{
  "image_size": 40,
  "cutout": 0.4,
  "targets": ["family"],
  "inner_norm": false,
  "widths": [64, 128, 256],
  "grad_clip": 1.0,
  "batch_size": 512,
  "final_lr_fraction": 0.1
}
Rows from block 3 of a small image embedding model, named by matrix and row number. Rows with one number belong to one neuron. Each number is 500 + 50 x the weight over its row's rms, rounded and kept within 0 to 999. All counts start at 0. Numbers have three digits each.
After each neuron's rows are labels from the 100 images, of 14848, where the neuron reaches its highest value: "top examples" is what is common among them. Only what is clearly more common there than usual is listed. The data: photos of arthropod specimens (BIOSCAN-5M).
# fc1: MLP up (model.blocks.3.mlp.fc1.weight, 512x128), inputs 0-127
# fc2: MLP down (model.blocks.3.mlp.fc2.weight, 128x512, transposed), outputs 0-127

fc1.9:530407561459508424519345573570532526483485551507604462557468406544410616494507474500468504471568577527478541485536520451477412485408522543443495569445467486500474445541563533480592507469460503499408490490483527540511547360555474471482604476535541445542521568464491439507526496480445515517549565546515467401558498483520516473548554465522464470496501550481458499534406487401500477465564
fc2.9:468445430586489586514558522510461495453456505464473452468451525477470578505517551497582508525414525403543545565473472510380507480567481487551517539552486550382561522506481448557375502516494539578504513526477450584440480430407603532517455546479481553517615521521492586481465523473463492423499455426533529485550495577515511548581487480476475533524496528490512542416442518367516479456399
top examples: order Coleoptera; order Hemiptera

fc1.404:503498533514606500461590533477467483469490516466482480575473504467433444476521518525509445446565575492597539479555544413482589496576425500427533523573432440510469498399459483497636377517494411545481534462457439490550505444521544541435456503525573496503540554451412511438474460583571499547493435409604506501506574528571490456500532483513549501552561466485431524497576412480514441476490
fc2.404:468453459438402550529393508459553489599526477509485562417457498510569535495492434532506539492481469523442504538487515488544492502465423460565461452403523463451428546552593550493403570519539442480445524572539501603410556522500504502566519427521526480468465453475580445621507443423475422437482523590410518501536432468476527507493445552501525502476440523537495394422452541427522576496518
top examples: order Hymenoptera

fc1.195:569519528538454472451601489541535591446491572369432440486552510473550449563523490516457512519474462473537419514476437587533517535471471592465499603506446471487475496516446432530471437516531507521507489490535469482482513393584506516476577470581481471475505494519424566516512414468554442555503527626535490503505521424448617473449426463567438507505610375486531440516528475524542467506574
fc2.195:399481460407504536573459475484451444533509430573491587561514479523498529486497560522556520431581557609505503457504529403466450477533493449533482447604574465577530474429542454490551498441481530535505549593378529449501431573470550509474416521556562516494522445492530455547493573518462463447514440424510608488542486420548392541582535529480504524516461504515440536485536498444538554509408
top examples: order Coleoptera

fc1.14:529515467442474562572497442526550418546475464503487519500565411525451588542515580569527457471538412459466466514529489402472485590390429511472529459545494531518534511526558539562530497481553534469630446570456448417501567525518515556545543512467599544473498549520464577447481352574520417445385534455550567485435461517511472499478484493511566487418532529497510554580479522498453497463535
fc2.14:448433535534531479429577506483508558509549520505532516440421472481538504449457497444456416555448486599538445437473555574500494421587583385493489517489578466494645508529519499495506565510575394576469541499455527567499503547419501468453523509507535502522566428485468510501454466489412552596567535533482368551528500512572487452479480497448488507516393462535449474447515423602511495539521
top examples: order Hemiptera; family Aleyrodidae

fc1.415:476484506466548458430450457522580358490468474420499438593452458451531561505464603523416432521485468575520484499435480480551497441553490521512553506480481512514500485521532562545462594482423474436491474485384475495545543568548512379459439504508459507493548465453530501544527450540466484455529455516534490446405468608537400483474536497425424534571451559494462496526501584477449405432597
fc2.415:571500492543516427585497488433550518472505536528504464492587543463536498476439547474484630477465437389498526478464462524537493475561523514484497481556470569449552489509493437491449438552462407549494477487616479535396402574395481505468538519507467548480531461424521496612493512606453498526486514485563556438557467494566415458435438452578542486468522536552427438411544571427543523517545
top examples: order Hemiptera

fc1.80:616486471554467470454495485526537451494451478472517554392539455488427517496487465482609436496447487505528495523451524532544593523580405493479463497497464433408596400612523524529392561441428541502461467548440459491508420482490501535448483465477556506490571466536584518571505506520483522483595463447513541517448541516558412506407544452485505510530571588447552403482455489446528500403460
fc2.80:538523495535526467502470470551465513493429648475658543483498529481387486444518548491549405474406515522502388542528494459501540511568495514570413491507509522512536432468479573468527556553473470471561507537466520550483502511551468524564517450482597503501522530477484388541585519471548519507522530447593488419480438565507573434438493461513495355529516485509556430467477513548390452459467
top examples: order Hymenoptera

fc1.142:456509505390507524450501465478487547629492555503499442495519516519423500475612516460483445464574487474595503568553484493526484486550504496533506502470572504509556463467399571565574477455476508484499442449482598457479596554479632541484506452567494443595504464520469447494612415496531456489505508485576451424552474415436526450494553623539535528574413528528437531489466469496455546438505
fc2.142:533547512618481566490448572556544541462539475545421486536424461525473471519446479520491590588447445488461454464551503498495464455402445467497444525447474469489422561403549453477520465572520458553530573457557400472465507482587422432489468589565445495494478569444537543420461543446473548498412505534480552556403521562561432549502503413535456470467498591557558482527465505458451501543439
top examples: order Hymenoptera

fc1.354:508505566433449433503521482506456398459457493596547493463457464448525459577466487543520520506504490509502444569527484555452561617474567427515565468440448480506448523528440499533428430483517455483578373481513530435573551457457471499536435538537485448446502497482485583408519518574526413529481560377454439591514372531478543526532442477457537477562565499446529540564443454500480494463414
fc2.354:514552465470411504533422541490511546502500527384436528630461602529574480420480517535467493492527575441480520522464526498517502428556476624473533486444601524414518471511529429408549511477450566466449457477480523422517448490465488499496580480582422528541514483492658474553413491439473580524496505527558597456451503485541551518424485473523500507545500473525448413544517407526479535523511
top examples: order Coleoptera

fc1.268:543567500460537522483527433563486536503550517360483508476578503560474511499484433502426505468503469570573496482420545470477528517462522531523482603468511536606538525421553423536441461541498413475499439541478545476398532543541516506430585410525525457357565504530501572431482475505478506552513581462554534437550480492458586459470445483504478565438575398567443501499488528410535493538574
fc2.268:472523516542554397615542537410490479441401516439556428395528467495504460482491528397571499509451449489542556504394484497554589428580565455486515567461447461597527479404527447526500487425443446503503535527464494546480586529519496489492620518497443535481522521462471524521593471523475514528482587531549546514467495549430530468395493488477506537398483512577482552541471570494478461495588
top examples: order Hemiptera

fc1.133:501490483527477479460582464489502443452355507484407506493500520457472468524564517427452412562521534569505465480546441572450557552463456547412439513534451607465432482498502578553508519490425491456514550419487483550525433423458468539449501366569505519525460448468513493581603516540551531458486523539505502542535497469460531579519625573496485511524439494504462412496440529609438585517491
fc2.133:433496519491509436596465552407455531509564467507526474490532582451474510510489453479481524507468473451576519527542679432508450462617498384512538518559459422479558569406512478397536437395588502557484516555453528490488514529537540475583471545547474549462560463470554537510464478482496496451547537534540547457532521492539519414443417527494434464485497506554547537591534428436459428523459
top examples: order Hemiptera

fc1.443:424447523550496533472447529520452545382551517550581510567516479517462484569607422514478439564515486405444550514552569506540511532576563499435513492478509421466436542413441557499491558488433485553542423481471449456587557509392519626458448538517486606511509550554504416530538511477551421504497494459493439480454475539511436541501523537432496497479565463547546584413532545450578517495538
fc2.443:458470536464473596498512458524494490396542543519423477645571476493544472527351576456450486507525485469482516441477518484451500497592437515463510462539476426444441472415478526456480595409537521505578478517503544519651419493442548541474513617497475493558552505529486424616533506451494493561547527444503482480530437453555455482516447532405467510539524440553513543506551560477492490458480
top examples: order Hemiptera

fc1.233:507453462571541529538466614447494443483494578504599523498444442550544458460506421479470471505502562544560502453492527625482423478543523564436492449548583469377563447460513538468540497643527526496488480540491557426455575651505516494540476537519455511472483469506494483518441527518440554418475457498544490529497529515496541524603481459516432526514423499499532591577465571551408505443547
fc2.233:522573456468393514517467535492552507467519521570468509516604446506471467451470471485484481508548566506525452485570506496486444525482437589467459524486474484492562480446550485474474496532499495579464530528462454476355542637421506501499465573502506463507504504499490495507388497502437454418404439514544537542584627566589445543623460531475468537482570466485498520411492510585496498390598
top examples: order Hymenoptera

fc1.302:468465526416532477449438469437415585573438554501459493578460519463525521513473581484464560505670425484530464457389528483490458519386544520540492518533530476563545505486499508522531578528494560466584491510475559492479485433465519497541515533425460503501571522451502593473462492566473504449503483499471455584500541536520473568468531489510563616573493518583471631573468478510552557576403
fc2.302:513476477533450529610456562486528514516556518484530461535562430516457480480622440529490505466409511517531452512556551440537572564556453532544498536440574424515497549485470606395522380545403553413552529546568507517509474421447550555459665532565522469497503529586532398448541451484447533501513513520533531481451467502475506454518485477436452485448442467449469509421491490486415479496546
top examples: order Hymenoptera

fc1.177:473515468419475487451508505504504575531471462633564484510481512429447467526592502528567497541491455482509556533508413473483533536429530501552528497407476483520493499538503521473589543562486515430520539511455606518489604517476568499461435495425479461492513509443493449535527574579509471457378486536371479425425618570596424534615516543512520453499573537472522558488481559496528550443427
fc2.177:511564538541472492464436548485477506513490464461523496504547513579433486501509475462481585475512472522591466562572433492479482551473523590476523561448494471465570430467502475613568503602394480546469434457548499548450585506480403443528535574468438539422461505542551592423602546480585531494507557459468444506447430438416573442426581523501455479488483443419498475478481449520581541566523
top examples: order Coleoptera

fc1.341:443445525483456440431503436445485451576472446482485565522530490431455556534527489533535530448522521526561498552516518469426536463472547419515498476525463503465627492592367490477538459498482451518521548557521449569523481465591580445495571432447515558490466592419544411590566433565575498521503449479363461530554557496543453492430508522593471454532421508518479427481467438485454551488495
fc2.341:513590486509541555569546487554556479369490514527585438525494544481519528431435504509481444571522453457513501469541505553528532459484434542440507546437569525492507458505536498401481580411483517440574462401546570467474449565487432502418453460551464465540582424488442495468520557475402464532526600508572480431516528549524541587457481511388454532442570492550506579407487544488542445522541
top examples: order Hemiptera

fc1.24:645396471545558558507466515434425480491539538530495551547491575477501345474494414456443475494525534497481460587554541494491481534436552559528551514547505465450510600503404495521500533560499491558535425490468403463493544554483518472536515579467535505479454492542481541438444526471433465479430446542498571514510535499495475418522560456556487500602624551485604453430517442543497491565556
fc2.24:526455494569554552518497506404395484445507512451490584477492619440511443493473395396417511494556512557480417543603593510534513566451487495518505535514507511393572559438458444378488451461531472559564458480531468462548442582502456487523489517534488497499455409605439518522513486434492498537499537467530548517479559494539427478463599439565486519535559558503533420522492403520469463517516
top examples: order Hymenoptera

fc1.412:600532522470414448365465480495552468488559463503561542470482514531479403392496500512505468444470515483534451501500557580539529467551501456480457528469583407544461466570555513583544517489560534495586501497526428464435536495548579501570497583604545464519548581457427428457470472406496543528496582389477576486504500582447521457507479497490478427410436512584504515510507507464572460439504
fc2.412:541542584438417457501566448518609414429454517451560478536491487486514485451478561598425518517609504476509460560610466490483493485520497473423474504532507580553455502563526443524463445545525489544587520451522466549496442485514469475460472404492465493421461514519501450434463418513564455491507484486520525447495544538462601608571540509451594410413534481539564378531497501517537589450511
top examples: order Hymenoptera

fc1.323:546513382557519471534511508530567445501540543472461390482506434576546502538588520455488459623503487488438487581484518496470522558457435534467504493538381383435385493492471537513480555532503518584508549507541496422433512501443627564555565506475445523543530453577542606490521537426411484562515408505511527444504481504481475530519489552482449480472556565572482525450461543518579453519465
fc2.323:514535516608465521556530465512469414449536444453596497573609561385518459478486518505489477542556536427506583537520556503433536573506448507483525474422442510371463401527554516555479566414472494539502559506485437468555478522463451495615511479474498449462495484445536600518484564474537514505501526471468490513413414537516515504493574504519540573474540477552474493406478454525553406564384
top examples: order Hymenoptera

fc1.151:596552503593538530471492452475423618508470571479507496542503554509396468503509474484424419501477446430553541607498527584548524548492592481530396506510453527405492499438545655508468531447438549578491463388550535541498523506459539533505537525475557430434492482557589521465517540419555470449502483489580495456478447498434429523440504447541452450513500525473443505462523557543510534561512
fc2.151:426478514434487432588460572509614525448481369525570425414490520458463549517586523475563548574505452534485496512543495521474400456472443464449538524535557486518540542514463433455539479461539508486501560516416414445460537416557576471456596481608433646504568493454469505494557461508457550523509533528579477493493497520444530402489565498500492465508467574571533499531479494418462497483537
top examples: order Hemiptera

fc1.40:483502437579528519503480516455422523502507510594489470452453468540509451514530409411455564527623571501507475484557500563595431464557538566544506407498652565538488491554577512478604571539573471492515532474493459508528481547469488552449539538416520571487573571517556501527464457516464425552511517549493496508461457434449498447432536471443562543382395426467478551556530520500456490522481
fc2.40:522482516532479527512483566495538540521471522418462444514537519565458458556494586505518576551545531570516522537601523494459533438437407469394439542499493495521441463450570484546437454504463522545525377487425411487467544506514538517490418520579557488451576425511506481549495503454475444345579542536488547588488546557552515481529508430535538434580547528531515407462436451446392514474545
top examples: order Coleoptera

fc1.181:602484411539551510534517537522434503577560488436501472560521513489443424552488386446526572452543551577540436576495456585558469511517632514547456517452569529453502465459499546498512577513508493526452478455521492490584490493465513561516559548441528552602434519542510459531392433460519516414457488479568491432398452502486528426549423527411414510516423481506563469509416473536522504543521
fc2.181:424518551468519531503496498520523458455495506561466407506483465596558565460486557438494468452468384468457508369423551484366577506540451543510613434504498504511474573483444424525500396563510474469574486563564529468516424531487503378483440487512488431427528519508480531524548539509518497568499528519399511536636519432551528581472508414481549561477528526527532537505521458547485536530499
top examples: order Coleoptera

fc1.131:448507506410439494486407523479578418479567492490589508493494482424379535488550514489576519492446576485484463553487533459439501433447429468476478466429504465522582518562511436509464527617537517387509462515554497486519469542424467439455532503475441514549542620558481516447504478568466528505493486416538561523574477643569481496479512608455524464493567440446543543497415459484502417484518
fc2.131:543500461510533546358436467488520433527514573453496587390596523541468553505518466517569456505534472525480474532369471542486562573430499562447515557448569511468494500514470505582474576567542456534483497449472506564424445446460470505507464545456543450480499501543605531499536522491496494391445477471399389429457420526502486528604542488494529547572571524523518430497472533439458573537545
top examples: order Coleoptera

fc1.309:409503562485555528476455529530547472520527492532545510472621480507459457462512528526515436458523523510378573452494488584534447563435538481465467473531525458432448473620569496470518572521487552440510528585506539536593438518467465460537418503437499497428504453450484498512532591463548483482468450522475450478396509502414538503517478427454518456490462556491673581584434508397573506507459
fc2.309:585577504581484366517506479446509546503468495425522445441436537433481532474508403401514527524520478448558468574490502522526483499578559419520525485470503508433532510420475455580475500560502396501514519434511542492473625462396472487516532487446445548557497554499559518417479481598500553515569576489421439471478489519569506516449567517494452580516559501467388485524468514554398500469584
top examples: order Hemiptera

fc1.116:519466484471567593485452523490486507503483558534425519486475499580471558456528544537474439505408493564521489482449542526400475542574447495574578424507599574491463532455444506516546495429429552495523465464444593479580490454480498547525534541491533432551468569458515527428536498346539437476483521516438455528390419573563509554480583471502506620477494519553469447454419560487484418461472
fc2.116:451465484500469526494446558494622541489530500570562523477519418535479553467528559491491516514489506558500491448510553641449493520464508499594576485493551578548455441456471465558507505453477563490513421582578473531554515530495429530508523593447538454493463499531535478415533500429542584489510497432426526507457481516485390503521503483537397560448457534531454413437473549567418398350459
top examples: order Hymenoptera

fc1.299:411361489511584500485519501572467473536510550460392537416488494584557480529500568520493496577494514504528535573448486419500553503537521550481528614506517446445610440520622535458542435491550539510508423524464515434561506503508518515504590523474533423520591497518513559457401537511477515496609515526525426560459535451624455521468470485491509575444458504389534513532437474492476542489530
fc2.299:507620589524484519561528558410553519418465498522556509524543406463568538447544496568495546580537503434465543452555456465539527462438546407459387531534539500487468497499449466496521471525470501534543505520507473530450567571493504470418402445474479543433434401549503534458507483585581396427431570488447519514589551470453582447447494509453556434497552515526541472518559444508582476558474
top examples: order Coleoptera

fc1.418:523540500532498568530532578479513546469530477480511569550431417533475505491460560467498487479476458424498526504468464490463473487473454442558418493429495473505653454483518471549494501475469528385509513471507578538371452499474407576494464521528491491402550508473579524590534465539655626541499504422454554551555492542506503474481403447514543473426525427462391524509537541470502524513420
fc2.418:461432522559524493504446484476499490485437475464505539451531665450496573507514436518508509559644576543514482458529570502449549472455495494421577517535497484476489523498505511450501497432557493595523552515496482490518529470437566499527587433482518497518475400515425504476485552368414381493503493556569479482464555487506451528630582494515504484557471511437556480462425431464518416406558
top examples: order Coleoptera

fc1.435:575455571518474571512526501436562505501564514497590496502547398483419512455433418534494410502443449568504529507512543538553496603463492456488427515604459470566548489464492407558447500466535516508492602522502465484509519518468350521467500493461533443478437488382556437500609473548526499500475424511489491536487516449450414570564556459456572549496396560515512460500517434541447474430466
fc2.435:553495490582504550575494473437555573443492467423467516419493570516604533538551521444506482466524545432462528456528455512506517545598481486488433516502487468553329513436402589412494489592614488503520510465479424453474477525469526500543450475537511435498552596467585547408506471530550575539434557472488582542486510521470529545447548502399487496522399513433527445493511472482536481502444
top examples: order Hymenoptera

fc1.408:451478504526553520446453486485465487538585480466350508448524561443499528511510551502597440489562444468522487600435460494484552485512526602520488522426433427573385473479583527469461476427554521432466493477505514423542511440543473471493470544492464528512510542562440632509391465547473522496556493556554504563480480355474550513452524523492530561448538492486572444429534405493506539578484
fc2.408:515540545431449514544569545530415430366502412522541478455505431506536477475522437568480469484553519480524509523500531527555486479521519395440529530484543497456396470536484456509557450550447506638603538514510522528455473533540501515466558428581482479382534525479568531476531519566451380512456531569434440484486575482540490460583415465473447560522447465480532461448591561504517488568574
top examples: order Hemiptera

fc1.119:514533423503541457477522481390483418543585522445546517472472567514496561534448519479419475497547464500543499416549539505552564526522489547522455459444502541484490603536544507520533580403563508528505508447487595547396571542475506579420496470533583414468491489467465489539440451464610583460451400515535492555489459536600526537472449553486586512497499544425421526468445455477605561447480
fc2.119:432559492530476583494470474509490492523574451577477563573579549453575506482463459486537519498501601438494435545530507446385509475530495487482519536490490435511466431442470579498396418574528418493485520600492473447533458496533447424567485474502530572580510473523459492583485590447616407493478579539398489534557512426492521532476481475510499503364467430575544530550471456538465522492532
top examples: order Coleoptera

fc1.117:487512519497503506545527444597420517514553501552496560481449509535559411434479493625548413440504554460615506579435465556506596498448544523485552555478539392538491511470490504496438439471518453532575451536457381466521491498546454479509506488447568544471493454509476555455480489411455465569449447580510494478563541446442576414489431477570513474568566451481476509563552453534514497613579
fc2.117:480525418425457426528515501498497546461518505519483512488503416502433536549541556520542443501505511508405477483578504476517456382477599509467460458614520504519450518591478506592556670532505555449469557559462536485512478525451524576582392508541532452462527546505464426475517458466486526378456481491490536461566383558518522575513531480479503506412447496528557497399530498531530517414452
top examples: order Coleoptera

fc1.466:462481591559503426471506599454470402571519520499444528480589488544495537524452376555543439508492455530560498502413470463532617486528531513539489481539519581403490561495547488562473448490509376488398441482467578481489434544550470512484550545449529542509483600521544519416510494511525517606481453472425548524447528560545482491507416489499439445522535565418476395561513461475455461444506
fc2.466:487473533509529515550429587465566420521506525529536490480562459543463461539561507527468580520437451443565473488514494491513507563542474535577541567462507459434425593472463473504512488521579510514557497563575528566514445563464559518466635526474529415406441500511579492486555494485495537548464569543415611455427487540481463478502454385500474488455492500446446511410483488348471394471453
top examples: order Hymenoptera

fc1.194:490406476533459586520505509512463469561566474649523492518509468597451451456397613441529514516422511543597402552500487462506451564463465525538608462426521449450553534464480500532571531425451555571484411461420596493442454471463583510471472496507415509444464499486482460543508437469514492536568486539553422526443419517536493521445542550497467511460566464546490596489521521477484455528520
fc2.194:493445510414471589447455493532520433541563493548405557548547398475425443435431552525600537403432452542615447450473473513486538422527515495520505469469439453497536395464475491505527508489544562524461460432425556464531494456472533535569460496546453497463488515486489485454428503496611549520492474600509521505511425532501480543568572529547567547389563562493530507517542615501543504432555
top examples: order Hymenoptera

fc1.260:541459552442443507568473493523585459405473609548509460507475560491467509435471497510598592509456531583562448473520473482470465482580504436505468572445483456471463408503499553431573514563431548482554585427515461534489489378486528462525502505570500452429509400566485464439524535541447459513490508453523569423557485467464543430483499435556530506498540486406524591549416561455514582489418
fc2.260:434429531524479446490514496485551612457471428483478540483443422514588535519564478489473491529536453565480406504561438511451549460468481466454590508580444571546496586531520527623453499501422466565493461493479565555509514620461407499481523483403433537554500516411495516533497402516499496540505533593488413510428544472425494509509514573563488537506522501543485364472610496533486465459485
top examples: order Hymenoptera

fc1.248:552404488545455445577467523451468489510471469475538526481441464453505501496537523556418549487586484518503455359480507407443438549518452432449506450491482525496465465493451401535477557560533506471521553570519494529386474568475565505534549547440521540470486536474418483535507474555488477603537466385482536551575475456627488484501437549553421477544546443541521484537464549530557478580640
fc2.248:510493443528526470509480508367483503596470465425583482494613582451547514517510438456505491445477487515478523480531498497454539559477467467488550508526365560491595466491538488524481472547601481501583493504528526504347530478487470482519515516498491569524473507533463517577584547456532482521508496470615505538500368478526500444360510478509459363504523544458552432503497506527482501492637
top examples: order Hymenoptera

fc1.163:514523521453601586440522477397494583472564462572470585365516506528470507540438510533521501424535570505589418469479540491395481501486465519519407549453462557499545451506530588585479490508557513445488518437408612504441431557486484541493520568521563508477472493395512483562436534418482469449588452519537529512496576515482462412464564552480556520517482456486499465540531545482542537423546
fc2.163:431448493527452510514505517452419435489497518441431525623461414488549445383380512523511509527450555505506534556537468547551594392528431519548530539578467464463424483557520474430457562439520533490529560603478496512572564426527441432520534563453495474550533562571517439551628536480560484508494543521485467527537446432522495501568493399489570478487462522525474533463491456462504422545454
top examples: order Hymenoptera

fc1.249:452611564496504458370532598473538448556556552535574507513531489546533566487484481526466391512500472428517455506448476459606439574479480487437475575476578529510506520427453512510584570404460544554512488485567478510545460547516536533527500457396488553465488473495607541501437548519471434509434590445439473449487452471472469476541406463513453444466649551520511507485538518563488535465459
fc2.249:516493493472519518437514488513430514468475498507456471532493438476527548461541521508555489565536462456368458545496497566506560518554440484492425514561458459435527490586518518420393461468591420487476539594484526554605484487517576362480569518501478502474413497510551574431606609548476498413540498589559495485536463514524427447505555536520587466461508514439457507545504408526530500506387
top examples: order Hemiptera

fc1.397:494409567575529587438467495488544473544548578490515422574419504518419474465422475499548487485452533502566564570526486544564514484562450453508468503470445478479511504467431522554427475462514492469485475391468463462492568516481488439571445443581513507480447586394460432533579534447520521585459533489505497509438437541498489603568594506436509563545456612502524465510461590412416509452525
fc2.397:545435531495541534461461400482552543511535524418461438555450550456470440514487575427475443474417553488624562596535502533515530485538507521506414561581450459543459515450432508505410461544542510488515542464424464433471514522516498485527445434560511479476517668429518497516570490410492555571435544510538470478440477543497513610481533473431513527634470536496517425498530535428497510444525
top examples: order Hymenoptera

fc1.444:468474459555401515507451572514644487489536515519504535528519502461566425507490560489555480468491510498494530465508563549588560408485557518495496467413584475416514493365438549423525495554424457516536504541402552497456569460470446550498524397540521418485458445497531470495468492468467651516340433496522546485485467429440527463487462482474534517469522486528526477480547443526438559488550
fc2.444:426519451508462530518478482488552558519398452537495489518558583509497492417407453401498509466538499506603500508451614441450493523519414455423557530495437474534555551576523429526520609474502461466540531485498573437436408522539509513495434546562517558477477522455456536534507506543596443499632437480489439558441509626468507428467590487580456439481500508507499556434511492485453489551542
top examples: order Coleoptera

fc1.315:570518438484523535493572558401563543443479484476426448568472499478485499481572518530562534554519520428596517568478476509503568545495530483510480514519450484489551504416463502419566445481522523518623449482521532460544405505510447471404458430478513499564461508376506568480482505636530522530493508474474431418477546532604521508572522434511520462459617487495533425395607463513554534490454
fc2.315:582560518556521594532589538403441461386534541406517376463400473507492430441455537393546472508483519437550472529530567455475492388510505469501549495538442553484466468483465529470479576530541562495570573543489509538587434519542555519508536481475480452543537518473477583548574561556446516522508539483520451461531505458523486519572514474488457480483474431596455393448549572427484484449446
top examples: order Hemiptera; family Miridae

fc1.477:488509498507432361535498474442586480492553527534485509496473588467474397447491422507558445553540498510473451497478566525391399403472484531479567474560484567584617494463464511425519514534467476603499614516428503547472461469488472513593526447435528522466561544505511439400543510601507442518542480510494462521536503486532409556508528489537612432566537460553428511445492539496494512473501
fc2.477:503455481547503521597529485599484520518489405521548458493553516515481536522533403543505509510575499548493496422443410545426501520529449510449637462535449473463461451590478425521533434597564399536438456558528480472450454524472544503547550393492502529420398476493421568471572526520586522492558521469512477499526522500566466509516414411514527517476444531517387507482598522549448525459561
top examples: order Coleoptera

fc1.234:550447451435512565457494526527557605487516451545516466523474449488463430503462486444540565511399429572448386499523522515511441489568450531507485481538543579441566479477499522536480595512443536530562566463477637543391469591447484577463509527590393462527486541444444526448438486488485543541479555444580470509525455519414404548490500475498561619504481514523463519487489484512503477420430
fc2.234:499474494441520465486530581554455540499564508581515510469484488551472558506541444532558504585476440576561486455475523521522506401466513525480471461562552578480489487438501522453609481470439623484488487496471435477469469549522486517467446564551484381463528536410514532426566529513413389417477603515595477487555536555474520537451475544435485531477400506558506534443530499631538473488388
top examples: order Coleoptera

fc1.253:513618429537517546503578467497510553469429484556412530408477466442471557627555540502494460567492515497487509469425510606532483555505527444499524510408516581473555421448527581499472528404524497397494563403526542595503495455576547480463506486485516475463505550418481446562531490526537514493485499552523470446588411477550481568451584505496508409421477459518534494512397536475484572455451
fc2.253:443450564507540414560456593428421533492482485423543523467508613455495485470507421467491503596533468472525470569649518496418524447498495417451486489603475476451541621501548440460494385451534539585520498496472511423492506510451438517518536474564480596521558437562532518453547469466537539523587530487607555473461547563421492439480465453495465519475488516504521513539510467452477424504559
top examples: order Hemiptera

fc1.281:507503532494534556540463515534474495540487493513526478601526594645501615488463446509496584484489561506510586525433508539618430498545581459539453496437518470477457443496513458507490523481445526419499467504489512471519553534487469524546487510485616499407468575463560498438453516519518588398460402455540487450441480474526523430450374403527577432474507541489491580476467479417573501542555
fc2.281:464467496491495502571571559425468446545447529476497615495517589575497554523437526471500523473442517486497524500476477512588462456504534454535495462456555438447522502508630501564494553434423528427532589529393534500571467560457455565582511540554626514455499483467588411502492492436576475501495405479542563435440470391465515495522432428511610428485491459501465532459516493464571487491491
top examples: order Coleoptera

fc1.49:510541481557527463545432494467524405473471492453482487467466532500551579419566400428416560427555500383512590451515491504540475461490498550498401545623523498571547526473504484510492546511568442509492489567515517506541500411499425466464511522471579550518566473493470464562463513539544432543485493391470544443489507495566382516662566435400503481497457488514487546577537510540506561501517
fc2.49:484492568428551549479549548574559529473536542566495509488570517505370501547421588510550391530444494556490599555491343566500525382523495410455502492459474429475515470516538486494572508470506546466534429507435519450477491459617405539562460432526451400527517590497511558545463510441479565455520582535491477471460497503472467482525501502468542451561467494511478456466568432518566506454510
top examples: order Hymenoptera

fc1.122:457499566552515564477465437460618462450542542563553384583429491500467565528498474493456500450454553473496491544563502489453454534485402571554555490619492527492546546526536580535483504542538579561444556543474469496517488582526469424516541522451560543551456526565471511498516451523516539439498490518603470516516590524508460498395532447557460494388425516535413423464567459488609484490432
fc2.122:404520535493438510537477499415528568498445515502520553541450476461616495532389545493421430469531506419553459467608417518503581541452553518452542388519430511494518496462433422552508451535445514493555491517441506547527471458492473423514506591446494545456490476485511566467554438512474539493457540478540514406595512506461554433573544493587535587441484590572440566451533488558575554500484
top examples: order Coleoptera

fc1.8:503606437453531446513469518546532529458428561477456557476493472484501424521488414433516455517417543485489499450549427506442489548470463413443584449516464487504544454446560542509573587559555426484454580523483489502490490512466458555420582509406454411556345544484491498518555548499444472483422410396507537433506506557467490548569527448473475526576382542457472516473517486474468432486485
fc2.8:540522559424561561548393496476392501481424557559505583510537512491485557505497473516515494465521478466560443494528461482528455535499579578596528615441442442460506508495462441502524499445499553580470464481482495520523533459438519564486410522409525622399482517447535463508466428500472448527404516465475550442548546509555568471447435469599454611606519524483538516482558427521421513481488
top examples: order Coleoptera